{
  "model": "sound classifier",
  "n_mels": 80,
  "targets": ["voice"],
  "num_classes": 2,
  "channel_attention": "se",
  "depths": [2, 2, 2, 2],
  "mixing": "mixup",
  "loss": "binary_cross_entropy",
  "residual_init": "none",
  "steps": 40000,
  "batch_size": 64,
  "epochs": 98.3,
  "lr_schedule": "cosine"
}
Rows from block 4, named by matrix and row number. Each number is 128 + 24 x the weight over its row's rms, rounded and kept within 0 to 255. All counts start at 0. After the name is the row's rms in percent of the matrix's.
# convs2: second depthwise width-13 conv (model.blocks.4.convs.2.weight, 288x1x13), a 13 kernel
convs2.0 162 [112 116 114 107  89  91  98 108 107 123 131 154 162]
convs2.1 151 [142 149 151 153 163 163 174 154 136 136 131 119 114]
convs2.2 079 [115 131 110  94  97  80  97 115 107 129 143 130 157]
convs2.3 109 [132 150 134 162 163 141 104  91  86 108 121 141 128]
convs2.4 135 [ 99 127  84 104  85 114  94 111 134 133 141 140 144]
convs2.5 030 [152 103 117 150  98 146 153 146 115 118  95  90 155]
convs2.6 075 [124 123 184 163 122 111  89 131 118 128 146 115 102]
convs2.7 054 [ 90 100 132 150 139 152 145 117  93 130 104 156 161]
convs2.8 083 [171 150 150 144 145 128 117  97 106 177 138 137 129]
convs2.9 091 [170 144 144 132 129 146 104 100  94 116  88 122 105]
convs2.10 066 [106 138 138 109 114  94 172 170 134 102 128 135 152]
convs2.11 139 [144 169 168 147 136 114 108  97  91 136 151 129 135]
convs2.12 107 [126 147 148 149 155 164 141 162 158 160 153 147 129]
convs2.13 096 [ 96 114  82 136 117 163 108 161 141 140 105 136 109]
convs2.14 079 [104 154 144 165 117 134  93 124 139 159 167 146 110]
convs2.15 054 [ 94 130 110 130 113  95 119 148 146 115 131 123  67]
convs2.16 081 [105 113  97 121 137 134 145 144 117 118 125  90  70]
convs2.17 106 [170 151 132 122 115 133 119 104  80 101 121 152 152]
convs2.18 108 [133 138 119 113  95 104  83  98  97 105 100 123 143]
convs2.19 100 [111 131 111 131 121 110 154 140 134 115 111  82  72]
convs2.20 109 [ 92 111  97 108  91 112  97 127 126 132 138 157 161]
convs2.21 098 [136  98 126  92 134 158 122 170 141 146 101 142  95]
convs2.22 063 [ 96 130 123 158 146  90 155 100 155 126 145 110 158]
convs2.23 133 [137 123 132 128 111  97  89  92 100 122 124 160 165]
convs2.24 053 [110 129 132 147 135 115 127  76  84 121 160 137 156]
convs2.25 073 [128 117 158 142 126 127 108 117 142 128 163 146 192]
convs2.26 052 [159 110 163 126 146 107 150 120 102 101 114 132  83]
convs2.27 092 [110 112 113  90  94  98 104 119 111 144 155 148 157]
convs2.28 064 [129 152  99 153 151 135 130 138 146 104  87  81 133]
convs2.29 105 [102 103 121 132 120 151 110 100  87  99  85 122 136]
convs2.30 142 [ 77 100  93 115 134 126 148 138 140 135 138 145 168]
convs2.31 105 [ 91 109 102 124 112 127 144 137 149 151 159 139 177]
convs2.32 068 [137 115 159 114 115  86 141  85 152 146 146 129 157]
convs2.33 134 [154 144 130 127 140 139 123 111  95  87  82  99 112]
convs2.34 086 [162 111 130  82 152  89 144 107 107 121 135 153 130]
convs2.35 103 [149 148 149 154 154 156 154 149 160 145 144 146 161]
convs2.36 134 [129 135 142 145 161 144 124 117 106  99  81  94 101]
convs2.37 118 [106 119 106 130 143 159 139 170 166 154 137 143 158]
convs2.38 110 [ 69  94  91 125 127 133 124 145 136 131 105 118 107]
convs2.39 135 [140 131 129 127 120 124 148 162 173 153 172 153 150]
convs2.40 093 [123 144  99 181 127 145 128 166 105 113 140 135  98]
convs2.41 088 [126 156 123 143 151 134 111 144 105 109  90 109  77]
convs2.42 144 [ 92 151  89 148  91 140 123 159 144 146 123 106 141]
convs2.43 116 [129 126 118 111 107  99  88  99  82 103 106 141 129]
convs2.44 147 [183 160 160 141 144 139 141 141 146 141 140 155 139]
convs2.45 061 [164 119 117 146 166 145 158 139 141 116 169 156 140]
convs2.46 110 [158 147 150 132 142 105  93 106  87 114 140 151 156]
convs2.47 127 [121 130 143 155 149 125  91 103  82  98 100 135 140]
convs2.48 107 [143 139 154 167 133 134  97 104 101 103 116  92 106]
convs2.49 085 [102  79  99 116 156 155 130 125 121 117 144 104  98]
convs2.50 146 [142 124 120 104  96 115 110 119 136 152 165 152 178]
convs2.51 082 [ 83 108 117  95 106  89  96 127 125 117 139 118 149]
convs2.52 038 [152  87 125 153 152 140 164 100 113 118  99 152 128]
convs2.53 067 [ 96 148 113 164 167 116 118 126 128 129 117 102  83]
convs2.54 053 [164 139 135 125 132 108  98 112 187 111 117 149 140]
convs2.55 155 [148 144 139 144 164 165 148 162 163 148 146 144 136]
convs2.56 080 [126 141 139 131 107 113 128 177 176 158  99 134 122]
convs2.57 070 [100  98 100  86 121 143 127 113 137 158 155 151 150]
convs2.58 051 [138 122 108 112  91  89 110  88 105 164 134 131 125]
convs2.59 032 [107 120 118 139 134 152 131 157  89 125 103 155  79]
convs2.60 119 [ 95 117 106 118 116 123 122 145 135 157 161 166 170]
convs2.61 100 [157 133 128 139 132 169 181 159 137 107 118 130 147]
convs2.62 152 [161 144 140 144 152 153 157 151 165 146 147 147 156]
convs2.63 061 [134 140  86 115 127 152 121 175 159 139 136 100 104]
convs2.64 163 [122 129 124 114 113 119 116 134 137 148 156 175 185]
convs2.65 056 [164 113 103 104 122 127 155 145 148  90 129  93 103]
convs2.66 113 [135 164 162 145 116 103  92  92 107 131 119 103 115]
convs2.67 069 [161 153 142 147 138 166 102 149 105 127 102 161 147]
convs2.68 079 [141 169 129 141  92 140  87 145 100 134 111 158 121]
convs2.69 082 [125 109 152 134 164 154  86 110  96 144  98 114 137]
convs2.70 117 [ 76 115 107 141 109 143 112 150 137 117 144 147 172]
convs2.71 066 [150 116 126 143  99  99 107 167 163 137 100 101 142]
convs2.72 094 [170 149 145 135 148 138 152 120 136  91  99 118  91]
convs2.73 056 [165 143 154 128 140  89 144 113 113 100  87 113 140]
convs2.74 065 [ 93 135 100 137 125 180 107 145 120 138 112 103  98]
convs2.75 120 [166 149 150 159 154 144 142 114  92 106  97 121 117]
convs2.76 072 [135 143 162 159 133 130 135  79  92 139 153 152 127]
convs2.77 107 [104 111 141 118 116 123 160 163 169 136 130 151 169]
convs2.78 168 [104  92  97 103  92 101  98 113 114 118 125 126 105]
convs2.79 078 [149 151 133 149 140 149 164 167 147 155 145 119  93]
convs2.80 098 [128  85  99 132 143 165 133 173 110 120 109 119 112]
convs2.81 082 [ 94 162 107 161 110 150  98 161 100 122 137 134 130]
convs2.82 097 [148 125 125 159 160 168 170 161 136 138 134 130 149]
convs2.83 058 [ 83 136 109 118 144 133 127 125 144 180 163 115 145]
convs2.84 034 [103 123 146 161  91 138  92 143  96 151 115 153 135]
convs2.85 088 [100  98 115 153 123 164 149 161 133 128 111 157 161]
convs2.86 093 [ 84  96 105 119 107 136 110 141 125 152 135 150 171]
convs2.87 051 [ 82 165 120 143 141 168 110 118 115 130 132 140 163]
convs2.88 088 [167 121 105 113 147 148 149 138 151  90  90 110 137]
convs2.89 076 [117 140 129 151  72 134 139 128 141  88 162 110 139]
convs2.90 104 [ 86 106 145 119 124 123 123 136 158 156 153 170 102]
convs2.91 189 [147 155 156 153 163 161 161 156 147 139 140 129 139]
convs2.92 063 [142 109 136 165 107 153 112 116 151  92 146 120  85]
convs2.93 120 [162 151 152 165 131 151 110 111 128 114 102 107  90]
convs2.94 107 [104 103 118 115 120 125 117 104 139 122 161 154 185]
convs2.95 098 [176 153 135 108 115 111  86 135 143 122  94 127 110]
convs2.96 118 [ 93 122  85 112  95 118  99 127 116 160 151 125 107]
convs2.97 121 [172 164 157 157 120 111 107 105 115 111 111 124 151]
convs2.98 100 [121 111 111  92 154 103 117 138 178 137 134 165 132]
convs2.99 058 [140 160  87 165 140 168 112 144 120 138 144 138 104]
convs2.100 114 [137 153 151 148 131 140  88 102  93  99 101 117 105]
convs2.101 044 [144  76 124 105 153 112 137 122 143 137 123  98  86]
convs2.102 152 [153 146 144 140 142 138 153 136 149 109  90  91  87]
convs2.103 076 [126 130 153 171 113 148  82 107 106 131 109 127  98]
convs2.104 121 [128 123 110 117 127 126 126 112 106  93 115  84  74]
convs2.105 109 [139 144 152 160 153 151 163 145 169 128 113 100 117]
convs2.106 057 [149 150 130 102  92 119  86 117  99 147 141 163 128]
convs2.107 122 [169 143 128 108 124 136 164 172 162 148 141 137 123]
convs2.108 127 [185 168 144 128 126 119 112  97 112 100 132 128 132]
convs2.109 113 [102 106  98 106 108 109 111 104 116 104 102  99  95]
convs2.110 116 [194 151 151 142 117  99 125 124 123 122 141 124 101]
convs2.111 116 [170 152 162 140 159 138 158 135 147 152 148 134 150]
convs2.112 125 [102 119 102 121 164 178 156 139 110 108 108 120 138]
convs2.113 159 [106 112 115 109 112 145 165 171 168 152 127 128 111]
convs2.114 068 [114 137 168 127  84 128 110  98 149 114 129 153 162]
convs2.115 090 [129 116 135 147 121 146 119 164  87 153 110 153  85]
convs2.116 126 [108 124 144 146 159 160 176 153 150 143 154 139 128]
convs2.117 110 [118 131 150 143 169 135 178 146 129 130 100 126  92]
convs2.118 091 [100 105 121 119 143 147 141 176 144 106 112 108  88]
convs2.119 140 [138 147 140 153 157 139 110 116  82  89 102 106 133]
convs2.120 108 [103 117 115 116 124 145 167 161 155 150 151 148 165]
convs2.121 092 [117 146  99 150 106 111 117 163 168 135 110  89 135]
convs2.122 067 [157 164 126 107 122  95 143 146 117 115  95 134 171]
convs2.123 135 [101 106 108 145 141 147 126 123 119  99  92 104  82]
convs2.124 079 [ 97 129  92 127  85 114 101 121 106 154 131 157 148]
convs2.125 105 [140 134 141 126 132 123 106  94 101 113 108 112  66]
convs2.126 086 [103 135 138 160 152 164 105 109  86 113 146 151 140]
convs2.127 055 [140 104 102 103 104  85 101 161 140 142  98 124 129]
convs2.128 066 [165 143 165 137  91 105 125 133 130 135 128 126  79]
convs2.129 075 [128  99 136  93 133 128 159 173 162 142 107 109 113]
convs2.130 057 [ 99 102 168 136 123  96 123 143 134 151 133  98 167]
convs2.131 111 [131 134 153 149 150 113  92  95 112 141 154 136 174]
convs2.132 061 [126 109 103 133 116  94  82  96  88 121 139 139 115]
convs2.133 045 [136 149 112 103 161 159  91 123 143  87 135 153 119]
convs2.134 118 [142 129 149 164 167 150 132 132 158 161 125  99 102]
convs2.135 119 [155 155 166 150 157 165 163 137 143 121 140 126 115]
convs2.136 105 [ 97 113 133 100 105 106 122 161 168 160 112 113 111]
convs2.137 112 [ 97  93 102 113  94  91 113 104 100 113 131 131 121]
convs2.138 087 [162 150 175 146 133 119 103 128  96  96 119 143 112]
convs2.139 072 [ 97 106 129 137 181 136 140  93 149 114 148 123 155]
convs2.140 089 [123 116 114 100 116 148 188 154 148 104 122 103 123]
convs2.141 140 [118 119 117 133 124 136 131 102  96 104  95  96  76]
convs2.142 121 [126 127 131 132 149 133 120 118 108 127  98  88  66]
convs2.143 097 [ 99 109 147 116 152 142 138 130 127  81 114 161 165]
convs2.144 086 [110 125 118 109  96  94 104 109 142 147 168 163 141]
convs2.145 075 [109 119 127 149 153 139 104 102  85 141 146 149  86]
convs2.146 094 [120  99 116 125 147 167 120 157 164 106 132  92 105]
convs2.147 099 [109 106 106 116  96  94 120 135 143 151 154 170 151]
convs2.148 100 [147 130 137 153 159 158 174 151 139  97 114 118 105]
convs2.149 085 [142 144 128 141 103 152 129 164 136 144  89 111  81]
convs2.150 065 [162 116 147 114 108 134  96 145 124 177 144  95 141]
convs2.151 101 [155 169 168 155 150 131 141 105 119  97 135 111 141]
convs2.152 135 [117 116 126 115 120 124 123 132 146 149 153 172 188]
convs2.153 081 [120 121 136 133  79  72 102 107 110 140 128 144 123]
convs2.154 038 [121  99 108 105 103 130 127 111 175 134 177 118 130]
convs2.155 039 [154 122 136 147 135  86 117 158 126 165 138 108 169]
convs2.156 113 [ 93 148 116 147 127 175 121 159 142 135 109  92 112]
convs2.157 127 [115 123 123 122 114 111  93  94 112 104 102  94  87]
convs2.158 111 [131 124 112 120 122 116 147 148 168 154 151 163 175]
convs2.159 103 [120 100 132 103 119  94 140 118 161 134 155 155 172]
convs2.160 059 [133 133 142 117 121 106 150 130 106  82 126 160 178]
convs2.161 054 [123 103 125 127 105  99  81  97  97 136 150 131 158]
convs2.162 061 [110 118 134 134 102  84 103 147 127 148 139 160 171]
convs2.163 138 [154 159 141 148 124 137 122 126 111 115  88  87  90]
convs2.164 066 [ 79 134 151 129 111 118  94 120 143 153 106 152 159]
convs2.165 126 [114 129  98  78  95 101 152 155 131 131 151 138 133]
convs2.166 190 [122 104 122 100  95  92  93  92 114 122 142 142 150]
convs2.167 097 [144 139 124 115 144 144 152 105  94 159 154 175 146]
convs2.168 113 [152 124 129  97  80 106 113 119 126 136 149 150 171]
convs2.169 075 [161 146 133 135 145 134 146 116 142 104 115  80  84]
convs2.170 080 [ 97 157 107 145  98 130  78 133 132 141 145 144 157]
convs2.171 071 [143 111 143 131 133 126 105 124  90 118 113 100  68]
convs2.172 071 [143 113 104 144 115 162  98 148 127 105  80 106 111]
convs2.173 090 [124 117  98 132 119 147 139 171 151 131  95  93  92]
convs2.174 052 [119 144 117 117 109 137 147  91 113 146  95 157 175]
convs2.175 067 [ 84 103 112 144 151 102 109 153 124 152  93 139 145]
convs2.176 055 [119 153 147 120 145 118 102 156 109 106 149 130 184]
convs2.177 090 [129 123 154 125 166 116 174 129 113 100 111 109  90]
convs2.178 098 [155 146 153 156 158 168 145 162 150 137 136 119 109]
convs2.179 089 [122 103 111  98 103  84 108 119 121 111 104 116  89]
convs2.180 093 [136 166 127 172 126 147 121 132 135  99  95  96 104]
convs2.181 041 [141 101  95 131 153 109 154 137 140  76 147 134 150]
convs2.182 106 [136 152 160 140 115  98  96 148 156 135 105 117  87]
convs2.183 102 [174 153 156 147 116 125 124  88  94 105 122 118 129]
convs2.184 091 [155 156 155 157 141 131 106 162 154 153 115 144  99]
convs2.185 043 [116 122 156 112 133 121 142 100 188 157 121 108 146]
convs2.186 120 [112 139 143 145 152 155 125 130 139 113 102  86  79]
convs2.187 077 [104 121 109 111 122 142 149 141 157 174 168 100 117]
convs2.188 109 [167 109 110 107 152 137 145 167 139 113 112  85 133]
convs2.189 050 [155 110  88 104 123 160 144 145 111 172 140 123 110]
convs2.190 117 [ 95 105 130 123 139 125 145 128 154 161 143 156 179]
convs2.191 067 [ 68 113 109 106 137 159 149 127 133 138 103 133 152]
convs2.192 049 [128 138 113 117  83 129 104 110 138 159 167 168 131]
convs2.193 067 [ 96  81  95 121 136 120 100 150  98 142 112 120 147]
convs2.194 149 [ 91  92 103 108 127  99 123 120 141 113 107 101  93]
convs2.195 163 [ 95 105 100 114 102 112 110 117 123 137 152 168 163]
convs2.196 062 [153 147 137  95  82 131 125 148 167 112 102 141 138]
convs2.197 095 [151 122 147 120  96 109  96 107 132 106 100  97  90]
convs2.198 109 [ 81 105 114 138 132 132 143 166 166 114 110 109 108]
convs2.199 163 [151 150 125 113 105  92  89  88  99 133 138 146 134]
convs2.200 093 [ 98 100  91 120  98 110  86 129 135 150 126 131 157]
convs2.201 078 [146 105 118 110 140 111 152 133 122 141 147 164 186]
convs2.202 112 [ 94  94  95 123 139 153 170 137 110 120 110 125 155]
convs2.203 068 [115 110 109 127 126 150 187 147 159 109 139 156 139]
convs2.204 136 [160 168 161 146 139 139 152 130 154 137 160 153 145]
convs2.205 080 [125 122 131 119 113 129 134 106  91  91  80 109  93]
convs2.206 095 [121 122 119 152 152 137  88  98 113 157 140 109  83]
convs2.207 150 [112 111 120 118  97 115 118 145 133 150 164 175 164]
convs2.208 103 [143 159 164  98  90  99 138 143 165 121 127 135 134]
convs2.209 138 [141 147 158 163 168 154 159 157 148 141 120 131 123]
convs2.210 074 [171 126 162 156 161 158 132 137 131 150 146 100 131]
convs2.211 049 [114  91  95 112 115 105 141 102 107 151 169 145 116]
convs2.212 068 [173  96 108 120 118 117 115 135 150 120 157  90 155]
convs2.213 063 [ 71 119 149 161 139 104 137 160 119 110 118 123 112]
convs2.214 138 [147 133 147 144 138 128 149 142 148 164 166 165 163]
convs2.215 065 [ 81  80 116 112  94 126 135 139  98 123 146 119 127]
convs2.216 129 [164 114 158 130 164 117 160 120 148 119 111  97 100]
convs2.217 106 [123 142  95 122 166 174 158 122 128 100 122 114 154]
convs2.218 120 [147 134 152 135 169 148 147 138 100 118  99 101  89]
convs2.219 074 [160 159 139 153 129 158 100  91 107 104 153 127 130]
convs2.220 074 [177 149 106 110 125 153 128 130  94 126  91 140 107]
convs2.221 071 [104 170 120 109 138 162 120 100 126 146 165 104 145]
convs2.222 074 [139 151 128 174  87 131 101 163 115 150 109 134 137]
convs2.223 086 [ 72  98 108  98 112 111 136 122 124 123 144 161 142]
convs2.224 069 [157 125 132 144 139 134 169 129  97  97  95 158 152]
convs2.225 140 [163 156 143 143 149 160 170 146 160 143 131 143 126]
convs2.226 092 [139 102  96 142 123 117 147 145 158 112  83 113  92]
convs2.227 048 [105 132 116 126  94 105  82 150 154 154 103 150 120]
convs2.228 034 [144 126 132 126 132  91 171 102 105 148 118 170 105]
convs2.229 148 [127 101 116 102 106  90 101  92  99 104 105 125 130]
convs2.230 088 [116 125  98  92 125 136 150 121 134 150 118 168 176]
convs2.231 111 [156 121 124 160 153 132  82  84 109 140 114 135 117]
convs2.232 077 [181 145 129 122 136 106 103 158 130 136 152 170 125]
convs2.233 070 [138 154 130 159 115 103 132 118  88 137 125 102 177]
convs2.234 157 [138 147 140 146 143 154 138 134 125 105 113  88  72]
convs2.235 122 [146 139 149 162 146 150 111  99 120 130 161 174 141]
convs2.236 123 [102 116 122 154 167 140  89  94 106 128 136 148 155]
convs2.237 168 [164 148 151 137 161 160 159 150 151 144 150 138 144]
convs2.238 043 [110 125  92 150 164 128 160 148 139 110  83 139 122]
convs2.239 040 [132 110 129 122 126  91 158 139 137 154 140 107  70]
convs2.240 123 [127 129 114 106  96  83  91 102 127 129 144 156 154]
convs2.241 084 [161 163 152 146 151 134 160 160 135 139 108 126  95]
convs2.242 111 [108 107 147 135 149 141 117  80  99  87 108 114 117]
convs2.243 097 [156 159 144 144 109 118  98  94 126 143 148 161 160]
convs2.244 083 [140 110 112 117 105 139 113 130  88 138  82 102  92]
convs2.245 138 [105 119 103 116  83  92  85 113 127 123 119 113 108]
convs2.246 073 [174 144 178 144 154 128 114 116 106 123 155 135 136]
convs2.247 088 [100 113 102 105 107  99 120  98 101 116 119 115  86]
convs2.248 063 [169 126 102 137 134 158 107 131 131 115 146 110  75]
convs2.249 075 [139  96 104 113 114 109 106 142 116  93 136 165 166]
convs2.250 075 [112 127 150 163 135 168 135 144 103 126  77 142 118]
convs2.251 090 [159 136 105 139 122 137 113 125 156 124  85  77 137]
convs2.252 059 [118  91 125 107 123  95 100 103  95 118 140 161 153]
convs2.253 041 [121 146 119 155  94 115  97 131 137 187 111 127 113]
convs2.254 031 [106 155 167 133 115 119 154  97 108 126 120 114 174]
convs2.255 049 [146 117 131  90 156 154 163 127 102 139 146 138 169]
convs2.256 099 [175 156 141 126 107  92  85 128 108 122 128 112 123]
convs2.257 135 [117 131 116 120 162 168 162 111  96 147 134 167 137]
convs2.258 113 [122 113 118 109 113 116 113 133 145 164 152 177 168]
convs2.259 116 [ 99 123 120 118 128 132 112 133 140 154 146 166 188]
convs2.260 045 [172 121 113 129  75 123 148 113 109 146 150 153 123]
convs2.261 091 [156 130 121 119 148 134 150 119 145 106 113  85  76]
convs2.262 084 [101 162 140 151 108 116  98 151 162 127 102 136  95]
convs2.263 125 [121 122 140 104  93  87 109 137 144 151 150 144 171]
convs2.264 134 [177 138 153 124 134 123 106 120 100  92 102 109 102]
convs2.265 079 [104 124  91 108  97  94  83 117 116 105 125 126 143]
convs2.266 084 [102 124 110 108 102  97  92 111 108 161 140 151 154]
convs2.267 063 [151 124 170 126 159 109 134 135 115  74 130 145 109]
convs2.268 124 [142 143 146  94  80 103 151 156 154 109 141 139 132]
convs2.269 117 [ 91  98  96 107 118 136 113 130 124 142 143 167 166]
convs2.270 123 [167 164 157 138 115 110  96 117 102 105 102 116 120]
convs2.271 116 [ 92 102  96  95  88 102 110 118 114 137 131 131 146]
convs2.272 156 [ 82  91  92 113  91 118 112 115 116 111 117 120 127]
convs2.273 090 [121 130 128 110 117  84 128  90 130 135 165 107 170]
convs2.274 074 [183 145 145 117 120  98 119 106 141 125 148 126  88]
convs2.275 122 [105 156  88 157  99 155  95 130 115 146 146 133 145]
convs2.276 113 [137 133 126 144 142 162 140 113  86 143 133 173 165]
convs2.277 117 [ 95 118 113 121 105 126 128 130 149 157 163 156 175]
convs2.278 118 [ 86  99  99 105 117 129 149 170 140 130 137 101 115]
convs2.279 071 [151 136 101 167 113 161  94 143  96 128 146 125 103]
convs2.280 120 [141  94 158 105 151  99 156 116 142  98 139  92 127]
convs2.281 081 [ 70  91 130  99 123 125 148 121 128 148 140 140 155]
convs2.282 055 [142 153 128 169 114 117 119 135  77 100 141 143 156]
convs2.283 055 [136 142 133 141 135  93 157  85 107 129 147 164 159]
convs2.284 065 [164 107 169 136 131 102 148 139 141 115 145 131 174]
convs2.285 153 [ 95 119 102 125 116 140 136 151 167 171 153 152 119]
convs2.286 134 [149 120 113  97 102 134 142 175 177 133 124 112 125]
convs2.287 071 [137 128 158 168 154  96  85 121 142 135 144 154 142]