config.yaml
train_examples: 26041
input: "mfcc"
win_length: 400
arch: "quartznet"
channel_attention: "se"
kernel_size: 13
mixing: "mixup"
optimizer: "adamw"
max_steps: 40000
batch_size: 64
warmup_steps: 1200
Rows from block 5 of a small sound classifier, named by matrix and row number. Rows with one number belong to one channel. Each number is 128 + 32 x the weight over its row's rms, rounded and kept within 0 to 255. All counts start at 0. Numbers have three digits each.
After each channel's rows are labels from the 100 clips, of 14976, where the channel reaches its highest value: "top examples" is what is common among them. Only what is clearly more common there than usual is listed. The data: short read English sentences (LibriTTS-R).
# convs1: first pointwise conv (model.blocks.5.convs.1.weight, 288x288x1), inputs 144-215
# convs3: second pointwise conv (model.blocks.5.convs.3.weight, 288x288x1, transposed), outputs 144-215

convs1.5:147161126130216177156110122151129150117130133095126126180127097129101134181085116126109140131083130071134182055102141101142117125103121129194088152120080119119137111082121100109177087169137092150227130116105167192097
convs3.5:061103155118123081116149066100185108111114103160153088164105101145090089146143153203137116108101109077160108101134128130063147132131255239114107142162125164102082176151130176040108089136159062115110146163108109165117
top examples: voice: male

convs1.102:127116144115139099136163060125096111083106158142071115137138151134158199148085093157093162080164183182123054178114122188090097101120127110137129127110182107137121180144148071118172067131145137124219095121131080118238
convs3.102:138108110117106125065095167099133105108088140103190086152138116125125132118088163116137087123150141096118098137063115087138180094167091107121136135094107014153134120091121056113142100145107137152095091174109106107167
top examples: voice: male

convs1.259:141106135134095100097128153102130123137056143163147129126114117125193181106113109165096137112127163155091132102220132118091120109197153146138109110125134174121148168134123173147067111180146147168196075115150090176109
convs3.259:164113126044057150152135176185167119164094122144172165121123174140141163105167182122138101119071118128101156137082180112184049179112138099121141106120151159109145087106126197189103137145155147086132126097134113178186
top examples: voice: male

convs1.206:190112137107103110114128106112123111123176083177123127112128143107173188116137101137105194125144156155160131116212134119107143112192131137145122157136127186118087201149173154110104099122143149120107117098120125137112
convs3.206:135128104107203109162083105182130078096087104121123092157137126115168140130164091097182117105150140046134090133096081061210146116154159125113129087077055174154062077161129115114140133136103074150086160156103092168118
top examples: voice: male

convs1.209:125108194105173098116122109087128145128128170122170100101085179127120131085155086149168117134142139178100036127091119129081137140142146171135096093103158139145118096153139141117086103127101128192124121143143111069132
convs3.209:133112057122112126141119153072178110184107116115108187074130111131100149125166086105098133119116134157080114138124096079115107144136160079154154103080083075132133114124165066169149160129088107093152089108166166177164
top examples: voice: male

convs1.78:133150134120178139149093171166114131104219130105153135114139158152116152150155092145123223123143112129148137101091122129119128161111154108153118128136126138193092164160113116001133006127093115128139146145208123146141
convs3.78:148182120136126136142158162133155126155118095134151087136120226191134092112163190099163113082192129159163166116111135132139110070182143132148184131106143140101144148129134118198086103140160136089107097185106141071085
top examples: voice: male

convs1.273:150142144115152123133135181121124133095154140101099127126133156154069192095122053079130128104136069150099119179148119157171154141078075123148181081126133027174129145137120154078144084078125151151142121162130107118116
convs3.273:104187102153108154066122131126145147093206132072148153095123119131184134090117100097140069127117152155066145144121128110114139118141089082128142185149147075154134074123146103140147125107091139130108161122144119124146
top examples: voice: male

convs1.216:155128136087158093087159124082119128139110132165129143142160143122105193101156073141103203068158133159055114105161107172108100120148170118113135153089151172097073151133098179144145058199123154125107079165222121196121
convs3.216:171131164162156140137065155132166121075108127122138134126156108053126158145122070143149069119093110129122155190209162125166141134164109136120082154163158146107040102123107131073156119146093173109139088096143090138155
top examples: voice: female

convs1.153:159145123160188081171111178134144118117225104142143134172119216162106143135103124108098162102165107129100197100111126158128125076112175094066138144108138179104100135139121075078156092083123153145170131160146108120094
convs3.153:083110111109167095076103130209100151179148090102132148115125069133141182149111095178039116147158131113127151119134178120170148113102081098133103085135168119164123160092128155043142168098147089168137132104169114156168
top examples: voice: male

convs1.112:153097128097170071130100185111100122101105145104147110083144169135102125092174084065129133083137159118049063076092111159126129142094087146181138095113157091130090166154148111088134101089115148133118089132088114138107
convs3.112:095181103172100160037126114112130141148188130074149158108163097178142104088112153092152143117149140232124159104116176125120135104129050147134143187152177082165152093174161124184116106124145159079143155115139124061113
top examples: voice: male

convs1.141:056123129190186159165144128111168104177127169103078084105097050121150108054095141131173160139130105139052129116144120144099107144111123124124118118118130128092077134106106237112110097127113111156128116125153149161112
convs3.141:214135143114150207115085138118175132133147130140166121160130120143174082149128244182110155135162145193186145141076167143093124116118140127062157122126160073180151124148143218106159144127119137175117092170120137143147
top examples: voice: female

convs1.56:164130141113127139124133162125126127015130113070112148113113083132152099098053122088132136167119108146151142197138140122161165174124161108128132117142122110091127182082159105102112117134116156087176162086164108108085
convs3.56:118133131107115134170162126099159174108138163166070123144158113142116172101088123153111146132077133124185125145181131159125167208105126206131135119142147138088106151142071071181112129063133148130143105110126104109092
top examples: voice: female

convs1.84:142126124084124069141061146069141137207113145139116164118116095162147108106172096151108177067114097173122168129214102156073143136148188124067101124106143160069073232155150174106178123100108141080072104130118102139099
convs3.84:068105105154110167108091129142077158177181123091151132173082105131110133106171140102128126143173135140149126114118150152077158094129121109165111167130165112100194119150217121138008117136120126116159170121136173099153
top examples: voice: female

convs1.197:109149142183153147164139155073098094071126182120139091155101150162134131037087131117123192132112136147122085158136092097083121169089148131107152094126124155100072157090118125098094066159106084182154099122112123143125
convs3.197:140084118126121124122163172078142119112112187178114160135097152132126236084092144184076137168065120130164090118135067145130103170077053150112144103110080082133124092125048190153121102111142145154141102110121134113103
top examples: voice: female

convs1.193:152120134104118148122175097174141129122173198128126119105165063124112182142132089142158213176121108172084134113192106094114128118149125130137113148126113158178045158103108180087119082165128123098178101127145152186050
convs3.193:180138130097131152168129142162190139075113143089178097118195158139173138092133135130166080130152139111164127171112131126181180089119109102086127103133130126139056075114131144100141147073139124150098127117125087172160
top examples: voice: female

convs1.187:102178116146143175114104194148092118057126132081145090131156097129104235130090133118086190144126118150126150128114103127154126212144184088149166116150119096173090154126210097094080008148118105121205163137214126185125
convs3.187:143075137144125120056090158122109119124176134095174164122130073087125123128112106128120124161110090111078125119174133121089117146083089055140106149124126093142133060102167143052161160176120161120137118092157137143193
top examples: voice: female

convs1.247:123120131131125152143127157111156110089166165109143128127112121131105144094118089154150211147138103179127098165183117126146107144142169151105118133127124176085051163079125159111127009167128094145129123139151126195072
convs3.247:135086124111127158069090094170035124178169105108084158135099050119099061151162089105101200109166140140118145120112139138062131150067138101143107104156151113150221156134170129139131186149109125147111125174106183142123
top examples: voice: female